From a checkpoint of a small image classifier: 26400 steps.
Rows from block 6 of a small image classifier, named by matrix and row number. Rows with one number belong to one channel. Each number is 500 + 40 x the weight over its row's rms, rounded and kept within 0 to 999. All counts start at 0. Numbers have three digits each.
After each channel's rows are labels from the 100 images, of 14976, where the channel reaches its highest value: "responds to" is what is common among them. Only what is clearly more common there than usual is listed. The data: stained colorectal tissue patches (NCT-CRC-HE-100K).
# convs0: first 3x3 conv, stride 2 (model.blocks.6.convs.0.weight, 144x96x3x3, each kernel summed), inputs 0-95
# convs1: second 3x3 conv (model.blocks.6.convs.1.weight, 144x144x3x3, transposed, each kernel summed), outputs 0-71

convs0.23:532553489449455473521472514532461454468533520521579511490561534524503534543542437464490503510535565457502534512423497504477485465483492528419596554518612457457505432541475485484445477488535515513476441492457522526497444437479521500477482433494471490436450563506426500520476570464497504447
convs1.23:522480548468500477497530490499556500507274383447491531484518501503507431513474510536407483502498479498522523478555570535428426542530421498494569416491486538492492495451524503474589490505467473486480482509489507508520
responds to: tissue: adipose tissue

convs0.116:465491556551513563479523404482474537502447468449464502534453532449506475561443449463561523554488542503495553540451406505476468487520517436479541494464512574516526441506533536442567511518506441572518573471531424531506503478495532418447459483459448439491501492527500483523490500469507507531
convs1.116:506453451508543493450433487564471522524519502491513499505489466479520511487559527506515487510514494509433395537472542527520496507544575578535557573548556530464537493483502501480490501528530498455445501550524487455543
responds to: tissue: tumour epithelium

convs0.90:517454536473529496505554517474466476504437466508572525446597537514526479531483438478510485478531443441534452525490441502556449469490506527534471541529498504466478513533550471510490535513599465510525520566456494500495510504590484525472431407501545509533426488493411469526563443517444504565
convs1.90:512451545508539489499522450509504497467459490485483409461496478408513431504496601550444566417535468466472514490474530484492447518500494474489531471490534563531408472499494491479487497420479512534526492573510460478424
responds to: tissue: smooth muscle; tissue: tumour epithelium

convs0.87:438471474444526509424505544460488459493503520505539517431464455648519457525550463418515460526439470551501483465497466530488482515552510486524530479575464507461401488548448474482495538478462530547525514514529579418499529465500526540524462486537535529556485471445498515553456517496484503489
convs1.87:456459520409467543567594539486451509469485537464463553501465497480484483551502488514510523504475490473515535421413549480520511469455493401466547407523442487521487484514463462465504485501528536541502520527450463494494
responds to: tissue: smooth muscle

convs0.143:458521548447453481535543502495518499437478566501475542503528439456520566493431515513502516431547504429472523604513467487515440560479542459578462449430440478425475509526497492517512520556493485491559540466445470498480447493530481553475513464454562515572484505535510494485597466530473509484
convs1.143:489423522502475519498476507488479500470491495482512467443472433478534500444473575529482496542445430519490461498512501505487470507505477523515436512560532535431447519541490475496497474481454498491548496503526434542499
responds to: tissue: smooth muscle

convs0.68:472450480449527481530461556463605515449480516458464462499467524489518468466486542498483486475651485519617491513477514530445503542512466438494477496431484532506544490574533552530526485502473481484465530463516552511515430430448484514543482509520552517489472514434449513521578484538534511491
convs1.68:477559444449523510508528487478594527535491523474508458477520568559552477471543486539504481485533497489617454557497466543521531578485525516513508564543513494512525430517569489521417533497513508480491485513540495471413
responds to: tissue: normal colon mucosa

convs0.84:557447518472469528585524545411524454447502550591411484481488566489502546487447567503489538405475509437532518500506482534499493474519487509476486529473451451503560517444466569503525499588494546489509478438505554534482479518482472583561538468455576455504484503460506490501515504524519527491
convs1.84:506530493496436547426393536493482541485556529512529529455510567582484588501538516526543468553529483502554478496524460530528465510429518496564435495540480535485490484526543489491518515515497536342529517495533526457418
responds to: tissue: normal colon mucosa

convs0.124:484499583509530488451491520558498478510533517510493503428499511523529481485532376475451465460497513447502510433503411487436519471505457469485532476497523502401417532440557459430496451500463495527515566543490507453477525482513483568545558498595556472505488551480468472473462503455549479511
convs1.124:537452543514461509540483496546427520483514546529487593444477491462490517468493490526486486504476398505520530468544527511485472528548403564475584481522505513561486514454565498487535367514550479490513517490457436562492
responds to: tissue: smooth muscle; tissue: normal colon mucosa

convs0.88:597448461500519525523557530448541498509414492477516474479473527465566544592482494498509552411495472489454513453522560455507540515522478415492586577516477530549516521516501514507472518603452522441563549508498464518535545546504502513512538529490464515537516572520527442474527466505514546512
convs1.88:493559565502503545468419529452480439461566416471494492538535572563518533542494513494548512477501565483482524481504533520503514480493501516500443483389494491509464502499534526420560582525436510404484558518458529493497
responds to: tissue: tumour epithelium

convs0.140:494491507503493463457478501493559453568491431529461451489497454516534502515434482432516509537462474452542594544469478470505538536561462543516482449422507485575525461519484546453483442484457493435567507529538587477558496468541516484446459470531508557454529505492502434416449534460534513475
convs1.140:529462430446520517421554573456484497536490468454453551523490463510518523466469497472488439508493518518476567577507489527547486499506522540500514513538513488495533438526481488430425498528551480500509515479469495442494
responds to: tissue: adipose tissue

convs0.53:495489521438521478511526528551442556481499451497504546454571521492504485491493483480481505489526509435501504471506528494473546510491443495462499447519490539423451449460544600462493482367530530524455642541471496554459565491462536456470506488524452468466497589511503475498523501481492561509
convs1.53:512532528496474472544468458504537502542506497487451459539530430498505495497488457526548541478521477512524447396549522542471530560583483493473492536457574526494457476496507456481523499509509503525483530574523528479539
responds to: tissue: tumour epithelium; tissue: normal colon mucosa

convs0.108:553484579469476473457516594446519396505530539533485455416477492454444557455523516449545539532554496500496532481475551476500556423553504517454508487527525469472550500483523499501479480520420495444484489517547460540483534510460433483496524520522526537399485541422515469458480468500565530512
convs1.108:532548535508422554527490505441547342533516506473473495522472542513503492524490472496521510527505476516493503450489540534519523492523491469555443418416488460554528490493587522405482495509488530457518589484534537561528
responds to: tissue: smooth muscle

convs0.75:505485485516438456453587547485471506613469416477453480487446545525631497465509513561461493453549510509479500488476521455496547562526508514467519493467489465539510495421487449463459494501473517448478468524538551507503549452478503546526483464497561431484494507418477506479420510436486526507
convs1.75:535503518519582437468510524467439484518487501487531532515560573492476488448504509460528491487503533516570530547530508497529509472497390516464544506511485505489468522493561465486412475467526526571504490514487469502425
responds to: tissue: normal colon mucosa

convs0.78:464529527532532480449468454433444482531501541454524504520463527499459519528582375472508455462436538463451446467471479480472480508497513463486472505438559535518487459425475503464541510448434487464456471494523432529452517544458484575479575441567523518467511473525454434497479497518453488454
convs1.78:521470520504548495536532516494532502477497497518486483512456512525467483489515492476466524505518484507462526534467532466473475467510498523529559507403396475552516523395611510516569455493531483531512472559507538565566
responds to: tissue: smooth muscle; tissue: tumour epithelium

convs0.93:479529587470375492470586476468504542556610475455486509428500525541496536495482463456533482446497514461433516492518538482512537511488541513530562511502434473476445463533579499549462483436483499539566549473509476567448526495501505513462526499456469495557543536504467472483508505553466554515
convs1.93:453500494550500505504474427502470495507550503505532535508507440517499551485471559517516480523513482558491416441530583548544551491535502535436550428522529512474441568524506428443501474518505506512480605420563486514526
responds to: tissue: tumour epithelium

convs0.26:445478489499491456512495574466483490537517524473467430487445554492513570515527545584549487457558489474507424474490528470450485548478556421511539506432500525503548461464530539487434571442459492492479555419553499560531513471441470514517496470463517475409506546436482456453486536545509518505
convs1.26:532504482497546497572554483450553484501499496470483483486498522544510480509538451492528476569542460557542520476508539523497550512453433522453532525398425491547424509471582394535481520526520570532534552508488527513511
responds to: tissue: normal colon mucosa

convs0.76:526590443413494508457462513535473499427476486532571536530471471466482431541572543513536500557471506484485474581493498441490478571557488469525430497513539493487494548561472463492522562469510560470514490459471450496549513488485533501537503487568511500435472426451409477540488543524459496541
convs1.76:485520440435509545499540522516549477471526449406515424536498546485488482525480500506497459432505501443522466506531442443451505457547588472462487526552525448440547515535425490485485558442454482471458456510550443449506
responds to: tissue: lymphocytes

convs0.138:521497532524494538471528453522502372449498518470476476455548470489536478476538437443488465498518500496521556483465421513498465507525508485457590544409495468474531573488467484499488518492528440407595435507506505468515515479545481539463519551510531505551543517481496462479540577567464435489
convs1.138:470495452478491459561513523528477512462500496445507509517513508554550545542521542530534535500567459476464467397565486529461555477528426570471533430494498488509457553522527450426461510531489505513451489456539515496495
responds to: tissue: tumour epithelium

convs0.132:567500468538465517476531483516491456415545518541543537533547492496559503432463501527456507480489528503485518533431463493584495476494422498481534516453537466507533464491482546559449537475516567514461418535513510497519511496595490388550481462544515517515503425528518470528486579518504478595
convs1.132:554558386510459450514454555455523472539459549446475474508500500458456427497540514560409459459519455475522556500508495499499481482475523458499476512462494541516482474491486547481501496572418505459498502410482525537468
responds to: tissue: smooth muscle

convs0.21:489476488499522493464490419521486465498462572505475472482512492445471450495546491464524445402516519455476457486416483480488473465507543474505510534421528564512506536454465515546502487495447444422591475491506418449411560480511448522479494421515537478502529443450529467488492561574491471497
convs1.21:446389469497493421497481484575546513519443522564515517438496511457482499504465516503468453505485413459433424492528461474399465484498450553463489505452492480489478533429572524469415462498511421534439500470505477526538
responds to: tissue: lymphocytes

convs0.79:500484501516500454520587532511505516506571489506437454612493473401459491443541476504444496490525480520507492463505451474474456500578518582466540496514526548487546439466504460506465429524416519494527515491490491429478551477438463485520469483587515511466456492457509494484443484412472479554
convs1.79:538567535530409498460443507498465492522559540496493588531527547508476481509495480447497481499425496531508522541475475519467458441537501441572483401397468499531565538497582537535515454509515505493493482418501530558519
responds to: tissue: smooth muscle

convs0.127:496516556485567516427503540485522447434431526514481458509480471519529462454593465462480440537487498505482527505486351477457556506565480445508494508531487488464439546482471473532521534563479556511485504523501547467526519504557487569524470508551576524505558487441425483539527521507446499500
convs1.127:497499541465488475615571531492513507501510538450436546491423537462525444523519519469512568493477423506515518395489522495538497478475536442505484445529543464561524461487516451503486444499537476549522522563489481494537
responds to: tissue: smooth muscle

convs0.74:412456462487501494484576502495525498459545564512458468492561504511567507506498455456489521459474491496460447451512434477488456485521523447471591429470489505424450481469459532467446571405476470524549506405522491437493498498514523514465493545559472550584460489552493510525495528511558507502
convs1.74:520495444447471511488483501530469553545485531494489513475521396508422499505465533500489515523511475449488512472503513418454508475506513493364524500532461502473428500506449455503459494533531458544511549366531479497443
responds to: tissue: tumour epithelium; tissue: normal colon mucosa

convs0.8:478461490490479524512548420438462426446542455441512463520560492497560421509495518449563542488439506492525486441543479515493462497525497557514532523483464499473479489514479519537534547466456457496545567551536428540438549480445498510503543500447440472512494473544468440478532474581422470425
convs1.8:517470507548504533561524480500472536557498475442486515504540453514522491525472514468500544520586425483495433427568491587550515488587507535453540460536521510491499538531448487477495451464508501605569513453566499496560
responds to: tissue: tumour epithelium

convs0.113:471446548551468513523507459461502526560400455533476513429521497483532518473469495520554562506522540492463524486406507495542485479497620509432483463505460499476497399476597471488516532538509495505512514481501432489473487527510485510467481468439481528493514519594437486605511494442494501494
convs1.113:497485534483524552448490432494508537528488444481602466493544545507510523459503592496525518501502504569494443532489577536544489525478469579513488546539589508473502479461488462467464507487495533537530558548545483468460
responds to: tissue: tumour epithelium

convs0.71:507500558517499455521475579480450583433439540492505515542507540372448480525517427479580522478461527420492519513499434457488433456537561475462429498535543553490480460506511469430529510480504509494488518525430471474454514472500572488490548469521439506472437470505486452514513466484511476487
convs1.71:534473525552558483482406464496518563524550492516470452534495466499475475491491515455553484450492508528459438482482490480437528468619502489492448515475536498511491488506477517564496475464503507510481535563501509431573
responds to: tissue: tumour epithelium

convs0.4:483504584471477435422474525544464500523564463505487494491516467510409467418497483500472526487506471427465486494489533423452548479447503536538480430516498493387488522502618455470471486500504556537552570523521488477409524467537500537507468531514514462567537507514468510526476495489444514501
convs1.4:495469467500420532527487457450486475510487524583537573474513409475492456474461501476510410484513415578546466487446506499497504485558453456470494466506611490553507515514510444505456370531533478530522588491519502535520
responds to: tissue: smooth muscle; tissue: tumour epithelium

convs0.13:539453461490561584476450486468570485455463544535491501492442410510497522520478539523527569440506526494445547487566508468453537473512531427507540506558451486553542527486488543472522503623490488476516506471463460535532442512549428458493506507477422530435504467545502425522524509473499472492
convs1.13:495502482468509558377421521553473463465543486493525538496516548521485592484477549495500480503471550429499491527483473478540503511516550557537388549535528498422496492547463501488548575519428541407492481512454499479477
responds to: tissue: lymphocytes

convs0.41:491565556562554505437461477524488485422513554504460542416548519493503504532463451492499559539501546522483490547448439446444505505515523452534442481463492481501483429490466540477545489470457440473446505484528452497516463509581504477452576456541519544424533491530470491436509554498589534525
convs1.41:499482465497463475535522435548518531506486537533486500531484485428469434498503429560441487546572449538512578544469444492457423562496493429510555610543492507494531463459481546483548388488518438479542531449512504532494
responds to: tissue: smooth muscle

convs0.103:500457516484601459529516414517456474480552534500521518475546491510545508480531428444473469503491479464516515412516475470456517494514533543451538489412498541461513510449534490499564494494486479521522575570549474466475582469536480442424507492540464437472523571498467446434497574499451474484
convs1.103:533504460523485497549502440510520550514496488507457535500476463492528471510542480532526522552578512518491463501521533543525487509496490470482570490495520516576546500464536459509483404556515500563495594501502559496550
responds to: tissue: tumour epithelium; tissue: smooth muscle

convs0.10:466537450478484494461485516479439546470445551532548471512519477530500481562522460499540500505469492454451525470435505545502522510548525540473474518535532596501450545533454522436462504472445544538574579467557543532486542429376474492487472471488496489388524461512520496538445500518518540485
convs1.10:466464513433499481494557537509510536511466489440521528538504437570500525518470457483514502512485521454492539415529553561467507473547485548548532471499490505486468526504447480549566536495537477452436460579559525452533
responds to: tissue: tumour epithelium

convs0.81:520537502467491467531478527548527490498468458469529515583521434501524464528431481580514501450486512469557440537480452462438535516498466426488432478475522491464471503558532519426444540426502586525504515495415436486460545507449543557496515492573514476535517512450491486528496484420461551554
convs1.81:526525432520494493550519520539517466513470434495479460530519506529503431425495427463462468460531463531452517445555454470539497429544482467405446555503549460512475468496447427533507529476523478518532505493472511463519
responds to: tissue: tumour epithelium; tissue: normal colon mucosa

convs0.70:434512486444473494537534511457485473523505525501504470513438409568516538527487444494544474503510466447502486490516500491536419508536542453449533550488485527519457514590503527467335594455487562509536542436538543515520490477455468519464515508463508551451534544482512507562499522511472524503
convs1.70:459509532429515510550537560482499522463496529426464512533472475587486518563530496508507514443539516530510567339500591505521545507494477488464573468456413513524392522532478346542559523496566536443541511516493528482465
responds to: tissue: smooth muscle

convs0.59:467508487475460518491486515519584431559467460474554498554477476475526437493508518569573477491446540471508541579531579501508538589502502450531457501491488505497511473487457480507429520405512541410509428513553481520518545497489477547536430441444521521535498481413525490481440516529501483517
convs1.59:506509537485532528552526565460527343528434462470490399476489498475503448528501520464470451503535429532445480466495443465516507449458474497427480447474525489500411476510516475471435466527479507464532516538535489528491
responds to: tissue: smooth muscle

convs0.109:523581566540424497472529465517482519489476453520472511484481463445530497444432452472440490456470618541526501475476470390481519533462421468404528477480563466486489485463554507525503501498483471496522489536498445488555480510466544486563510536483483510509476550491499459484412551486490489423
convs1.109:525524447496499495496457470479526515468419414462494513523470482419510394380529515547353480518530501508490558487560450549527547561497489517493469495453518455493504508480502483513536489535385501459472511520496479490487
responds to: tissue: adipose tissue

convs0.99:607521498454473489533505451551507495503432545474483549476483498465532561501509469521469477457512532478464538455493456493536499525504496439533548495459452512492489562438489546441544427616475476538538532479408495497434531523507501512463583523464572518595477506522545517473539463510537462493
convs1.99:516470517474462570525438528521466499420538511478501566463504553520506575511501624454526457548441538557483492467535528518555526505481450514552429471449517441488455516545542497501550509549447551398506519538501501564504
responds to: tissue: tumour epithelium

convs0.48:509516518544484521480451477533476490457528604547465443457502456481450522460527384508476488440506470456441450557424479504503477474457541488533531452431559572469478496469554508494499488541498525530607507468523523469442463448488438501493503473569532486472502487534442419532532481504518512519
convs1.48:563463522491490474524504515496616542503476545500522629477532525489496461536477495486470510526450376544497494495515503486420493529493475541547532523454418533560483505501575505519529479515528469497533466495501537552508
responds to: tissue: tumour epithelium

convs0.46:521457518570480482514563467443468437460523467459453433521620528469560476521521513458473557523530488600483524492483480487501461448530505482462551527462463517527612492491495506499514451510459403449524468480489462482486478472537491499455510515471477462535489485582459460429504544537480439495
convs1.46:466501461502500528470469457526565508515468444471507475552527478543479479550446520540500537550557488532435490500576429532538493435558464520494510569528527488405484542500461509445560534488464489546509541447566550485473
responds to: tissue: tumour epithelium

convs0.134:503530607504537435487503564501515529530510508483487485502458506431504497443481463526498415479508512451497474506452506439367562485510470508461474474468520519471532521494596484495523523519454546526502556559547449508443551490512527507553467469581522495418537489438440470501474547499462523544
convs1.134:568484469549511487563506448518529485539492451491484554523467504450498497482477477419502442464510486519512479488509463481558505470517499467539474520444604458616583502427561470533449432573499488493505540476520460513552
responds to: tissue: tumour epithelium

convs0.51:408503510500501507509554539444452475531526476469476509542507513524514573506485470437495464495495471454515443504481486516529444495511506488440544450424541557519472422529512521414450581350462515496544536460470494472556560468497511532479525482526462500477522526567506476546532501438514553530
convs1.51:491488498477526543498504536540517513548492518503537546549458457567478542527499461505496466494507520550497574386508532509485511556500493524381596555472432490529380550525511433537543529481569544457540537425477504479485
responds to: tissue: tumour epithelium

convs0.64:545457513573463501491532434519431433505456487453456550466532441386496450449478489486490444508482529536498574495455499448495528516472541507513481520475494530496545527474519467519473452468478442441578503529458391509480554500493475529512450523492434434540541495470523475503512504565418541491
convs1.64:437498493565460471540463517523478519512480486527498461462553488476521474501505573524554484518566444507496344493511473531550513502493506531472470496549515511508486509515554477428430499430497492520491537487526528534498
responds to: tissue: tumour epithelium; tissue: normal colon mucosa

convs0.61:524487469460463519462528552451490481542464562448510529502485527516484545570548428522540496480548499493434482492486521498584480466519549402512528582564535574476456493526511461491486505509506518502454530504494544510532548523437504558546530399517568577462498479479546453484482435530516573524
convs1.61:526500620514488558535514525441518498518493517499485511493532564544498479538480442486549519491496514486504519514477574513460436484515514473520537510428428460526486491378612525503591515507502516531486521572474531569495
responds to: tissue: smooth muscle

convs0.139:559466474448526510520534528485463538461502504506493546534420428503471520498553555497473456533498441483420452440532520413598529579525458463486571483533437530510547543496505499523430518501496546480530490527505526528585546526508511501539550538477484549451477482486523468441471469513470537589
convs1.139:484506422486499482512474533454442384464549528494473406521473510468452493506539406549545496478512473431532498477549458490549589463460518518479468516477467519531510520538472484470492546444423506462487485471506502524529
responds to: tissue: lymphocytes

convs0.27:602475461477530453478499520460500481542427457529568509466475477507520525542531454533476528457487470502469494506528564446517600454497483427514495491514612436516533489524500508541488514457508522510437485552507496583510468525492489483441554458538490542449505561427499453465475465523555574456
convs1.27:547556545509499530490434525442544381572501434509477423523547511515501480541483485501552529485541502502479503514500548510486498483552509475525478455463478478519538449472521526354559513559481503463498523518498580535527
responds to: tissue: smooth muscle

convs0.104:475500456560470513467522487398525549508486484497388515443516471463538513480417481514443479455516510564436486580439457483487486563495522478577521448475453519482482521504556472544529523490441491543533588508472423495527461432527522499536521418442492517518518503562486461477522469509491506519
convs1.104:483521521491422530446429499473471518542481504525569495511524434421475554392418528562464510527524508470520496501461522448466492548506480508501527564532472481475424544485491523477490525447458508543521481503522458521434
responds to: tissue: smooth muscle; tissue: adipose tissue

convs0.128:514463456491521473549475532518523601454387511510483505512501507431524552516485534531491493473531490489502505460460552480508503506512498487427480408491543578497496390495534561380514486467489529514475543464459522516473528451424511438483477461555448475484447565482466520508468469477497547510
convs1.128:524530496555542498439261500480527570555486490497533495526518482519478519488515483510515461484498524509516486506515512463424480480570492501523471536498477463477508492476498512551481526562486468480462507499501539419532
responds to: tissue: tumour epithelium; tissue: lymphocytes; tissue: normal colon mucosa

convs0.24:497506510476508500492541519418456535524427497421427427571490447454437483521535481473494433504530501501448474435448487402505489503541503535415571495475482539546576500525491515491482533515463498501533540448507441485556538492471478494490517505516469495361499480448521457501531462493470496526
convs1.24:426530414513554532517488450543405425448549513510511449533488485542521552504555441510559492507521496513507420538548464536577595463502508540497505525540473469537516561549494505518494535473522492415471504487571485481533
responds to: tissue: lymphocytes

convs0.122:408502483515537521489535526487475475459459586510475468500501441534534476479553461460507460459486461505527471481458449485460470512505554384441533521497498515459400487541499500466422551439510528510534499450571550466554531465479448563494517491526540526466511523487415433527477509495458473431
convs1.122:520532571443523515558535568498531526480511576476461540501438513514542501561556552437493576492552435494469540407549577494449524539551450443441577420439444509561419508508517405500571502504591477527488474516482506484486
responds to: tissue: smooth muscle; tissue: debris

convs0.107:577499514508474388483463476458489461536524535531474506443509475462487501460562460476462418494526527450503591487526545482523559502497463573495490474527457533530524546462569487545469434541483497504516529565479531613440519501497477462472470510498517441483587528496506463494495534555509576538
convs1.107:524542493552459481563524519457525497476501527497493485479499457504509528509517502528520561476545435522540490447545584533558565514449522537558453470467484503534569502537525419465475468529470511486541528465531492511537
responds to: tissue: smooth muscle

convs0.29:436504461534478547486491522492445535508496505551369442416460556521525567511486500505523426512551529489475433496445483504564369501521543491464495494438527489452504528545538428440508569517570483537507494423514498457543475512483527472528510511467518510510446473471522492516489550480498504496
convs1.29:508490492452494438527486536449491580512479546520526458436537527451511567510539396529504529569505507474551432503467508454472503543508506505507515470529458534540492519511522476533498514497460515430499481498545505478464
responds to: tissue: tumour epithelium; tissue: normal colon mucosa

convs0.92:455509476518522543504517474536479501473443485515446377536498451494484473503515486531541538410515437494475474455402559454513467512448509481469500519411556560515495525537506518467458521520465524480548496391496453490479459497445376527519508524516529456510543471486436460513465493518497516533
convs1.92:444464455494490495480508504528561553478534517559534518501463508548490556514481535496553494509514480452463528499480493440423476479491472595479511568481464477513475524473565508584518513464547494472489540472465536542505
responds to: tissue: normal colon mucosa

convs0.16:440472508505518458486474473524605511507472548454510518542424441475442504459506525545524502395571536448538517493515502499425523515442487472538568507426475545471478512531574533570465499537448445528492535484520495521484460499535450493528512474459531533513515580498439483552540466556558524470
convs1.16:499524531498466562533491493482538516513502530499519496386450526525513484451515568478497414574501420563503467479467559537533541531472436619486471523428472517485440503494552419483485439515489520471465475513508484512487
responds to: tissue: normal colon mucosa

convs0.73:533477478480539381445512521470496511585481473537540481437554534509475532474485451510453448436545489475505448481549589477502554486474496481494509463521529518487514467474571490551527524404570519550424509543523473553476566498550492501467495469509508520447477568532475399470522508526499531509
convs1.73:552517512493510501501490486439577448514477407492512461522497445499489499524479488526552519492526540505516523492502577496526512508495475501520535511420511530551524459470547506491508504557506524539472527521489557543534
responds to: tissue: smooth muscle

convs0.89:496503484449568465474485539490529529467464497544502452481468462499505480508531495496548477465443470482476466400502546468510543441522467449520507470513555596463471449477476509536476530454432563586466482493539480566490501505404408554530489527515502456470512491482457426553462459538513555433
convs1.89:533466539466494523496518576493614504544498511494495500514451416548455519516482496531499503460553475431453561471478523478477481514416505557545519537467440501547507447467528510553525505516519480505508482526515556575530
responds to: tissue: tumour epithelium; tissue: lymphocytes

convs0.0:518488450466517444455548528463515559514479518442506472502552512464509423512546529543519548460507523516479443490488464401495502495572505463530532543546499480507539485464508485551532539542466505394516518500501428482473578521494506510537545528493494552496438454556392421491556478480446435469
convs1.0:486500532525503538428544436484528511488572489466491445508491495535438490535464533473489522431544524459520502508533377511491571495518516469499510530400525492387527500486481541494490498433509513550502469519526475473437
responds to: tissue: tumour epithelium; tissue: lymphocytes

convs0.20:514486559553515436506452450504472540562419472542511533503480489524484522501475464516490428568474487367510563502457510532454542513513559420496531447546546480488516457470527509417496541452508475490529529572496569473472543500492530480381468510515463504528486544495506558480477521454477495484
convs1.20:507503522492530498402362504505500506575490511518500511526576515536497477519482561525517467477519541546462509571492517493459477497567507515537542525488507533476507455472516509501538516591526470465473519582492568459530
responds to: tissue: normal colon mucosa

convs0.56:527448494446556500452490530442479528492510488514497519481463462547491488473544486425465406489484445506457502443484557496485524468530456522565466499543506495498491506493488383532442576461459515593462484483446514529517524559479456559500451537485510462505528509480510524530453411541500554396
convs1.56:488390495475439480549546513486525500471478555544536477484522472484459484526501493526511487505502415415517490525406541442568517460441510489533500505534540504595527471497482476490482446463524499550519530532500466525554
responds to: tissue: smooth muscle

convs0.114:508470466483509394473540499496471490524452403503517515536490487512538491519459458507470527454471488430510475542495534520476518486560498441505493483453531514527554385465520495473385536495510499537530489496486463504497534453549468532387448436490496477506480542475490405509553480418511545528
convs1.114:493432510491510510471519528495437471474431388494442449534487498521492438497513526529440490465495475527435544483487539486483496440473452500431527473497572569489472475480472504385489486522544477522566552510454510509533
responds to: tissue: normal colon mucosa