From a checkpoint of a small image classifier.
Training: batches of 128, held-out accuracy 98%.
Rows from block 5 of a small image classifier, named by matrix and row number. Rows with one number belong to one channel. Each number is 500 + 50 x the weight over its row's rms, rounded and kept within 0 to 999. All counts start at 0. Numbers have three digits each.
After each channel's rows are labels from the 100 images, of 14976, where the channel reaches its highest value: "colour at peak" is the nearest of a few named colours to the mean colour under the peak. Only what is clearly more common there than usual is listed. The data: stained colorectal tissue patches (NCT-CRC-HE-100K). In brackets: how many of the 100.
# convs0: first 3x3 conv (model.blocks.5.convs.0.weight, 96x96x3x3, each kernel summed), inputs 0-95
# convs1: second 3x3 conv (model.blocks.5.convs.1.weight, 96x96x3x3, transposed, each kernel summed), outputs 0-95

convs0.83:515559489517512395473471531442506500473481567552466516455446515396497554551564455417441497519543443489420485533351480415517576519499462543447516529479545464560543562560390501506523413507467470399525459537550503558573533548495458481529484501552527565428573449471448480507566559559471502583
convs1.83:474478478537466514411572562381594556507593459511476546514493522573495467412472465422497431579511517539513525427542485500485525554500500413591496547529446467434449514445519483538532495532453517498360463516480563480508485552558526491545540553432534499437494511589627551471433462572443494507
colour at peak: grey (42)

convs0.91:464456509488468449543516511542399459420445486470509515416477478566483464450534475558533431455476480513368451410483489503464464503508533458485472488487516489420566485459441538450389482467530515487473550464502466523435496455428459479406444402553504562499423460453448338502460460417410502485
convs1.91:536490517374420574426468497443467501533519525584482487448486573514512451533431541581465564494427427503361543515530444495549543493459491522554551460539461513622483540478523447538521515490506557518510496553502580550557510460450464542386519550521504530542494507550442420406478587530447457568
colour at peak: white (88)

convs0.27:456424516447515339516523485509491441469437537458439464493456530498502506445523367503518461417517422439565527505456367475403509482519398428511548487464487551380523613490443461484461458489487500430509452520504505441486573483465427500545478484478488526437451515420512472496510547492478444473
convs1.27:562538586523482372542467442486572410597536412533521657565579538520484494516513565524460421517560582510504516502533544463406525500468455575491528547447505523496517423488517536536449441474466507541518510627492570555460534462447520526448548508490555455523563546453522534429530479506501536481
colour at peak: pink (82)

convs0.15:555519380552598518458442408521522466475519465518588573472575593537532511487485525526472493450422595568494417503468506500523485471409500570548527599493510475513468460480515483564593554521537565572450503513365438534536480504573500496485537400489481505577495507591557471487568514521508482506
convs1.15:516465477488455460493510538413425509427462520474518431456453483482502533455464494376440529474428408481514493469481378461512481457479457508370469516501519511532539535361440536470437533525451462487446441521470547453478492534436527586498453539510510581544492503472437658534550419509438488490
colour at peak: white (66)

convs0.90:503546585579500499514525505536459390474530515433509456573502407509536433457436436501621512473482539507493509548510428546460490478495551475504491540425441469470503564495503490573525442584482454458573500483471522414543407488550386415548455523459462455394539472464375450559448543481520505506
convs1.90:461458507531507544572490442474450537527464556525432537529481467507453397520471382530510590488489414387537510453478582454497482583429517478536516531418430547540535458438531552485495481503482505501395566590533442501544532562503453499391410525517542468498488482520517538509601486516420388516
colour at peak: pink (66)

convs0.45:461544397430460530536420455547470447504349477535522474450500414570353540473442471439561527468457503458490482464511493475445491438446412372471525479564471581482459440566542509490467454452522513570495443462421535465496477533527490452432464498470593559525503537470478493484447505495555529470
convs1.45:594448483620456519611528428443570473496503491504492450449541437443472529489533562405499457472437477497608474473401488497500495453511575534419571532485474478540539471477541471476608503515528448456543492494490462453511563429541528453543502567591508532597499577518452520617560533482463457482
colour at peak: grey (48); brown (41)

convs0.21:488490499539567512537546450422460529469491503476489476605384432536471483510490506544480579432486460515486463412483483477408414538554454520474448493466509555556516433445502518498418541585461570583473502521445513426582511457487452447456530483475473370476476568478432510613390456485467453449
convs1.21:429475487411488520480545432557512485535448558501423504536476469512530491372496478487428465521462515526524431485563463523556566498513494500484626460440496514371524539462519491544500504453509389543486471465493505449481520508442476489476457463526496526552517555432666405404500508406515543400
colour at peak: brown (44)

convs0.59:508464477459458600463422495468463447428514443426430417511470475471541452471427540450440458470466449527530514545515495500479549451541413377498527504475514444380495429485549471437594491468424390460407470554463422528525446497507470549535452446459475501438498557454514456451496428459428537476
convs1.59:525468488486586614488466531528559563432440535520559517528485500524471467515539518524523533463513527450532475484455479495547513493588519516465592597550520537651501547524544578601536510553510555516517552548602538498623576468518501560614526558494549515502542497505411481585467538533573526532
colour at peak: brown (35)

convs0.94:416487485474526440484483485535439498508522463506492526493521527534523477507489447508520499499521494442522494509522366511514341542499536469493520430524454480478426503498517527341531532494495540506532527463458526287493490488511551492468491549485513432525418497541502514566494539397500339534
convs1.94:604496394486440421589499481454483510358451518438531521563522507505462553494485516542452448560501527600529472510491454545543479450538462531469541606572570593572553558496481531483482479516517471519470428482414487546471509505448534508603494446523494449447454539423384474479539508547467497420
colour at peak: white (91)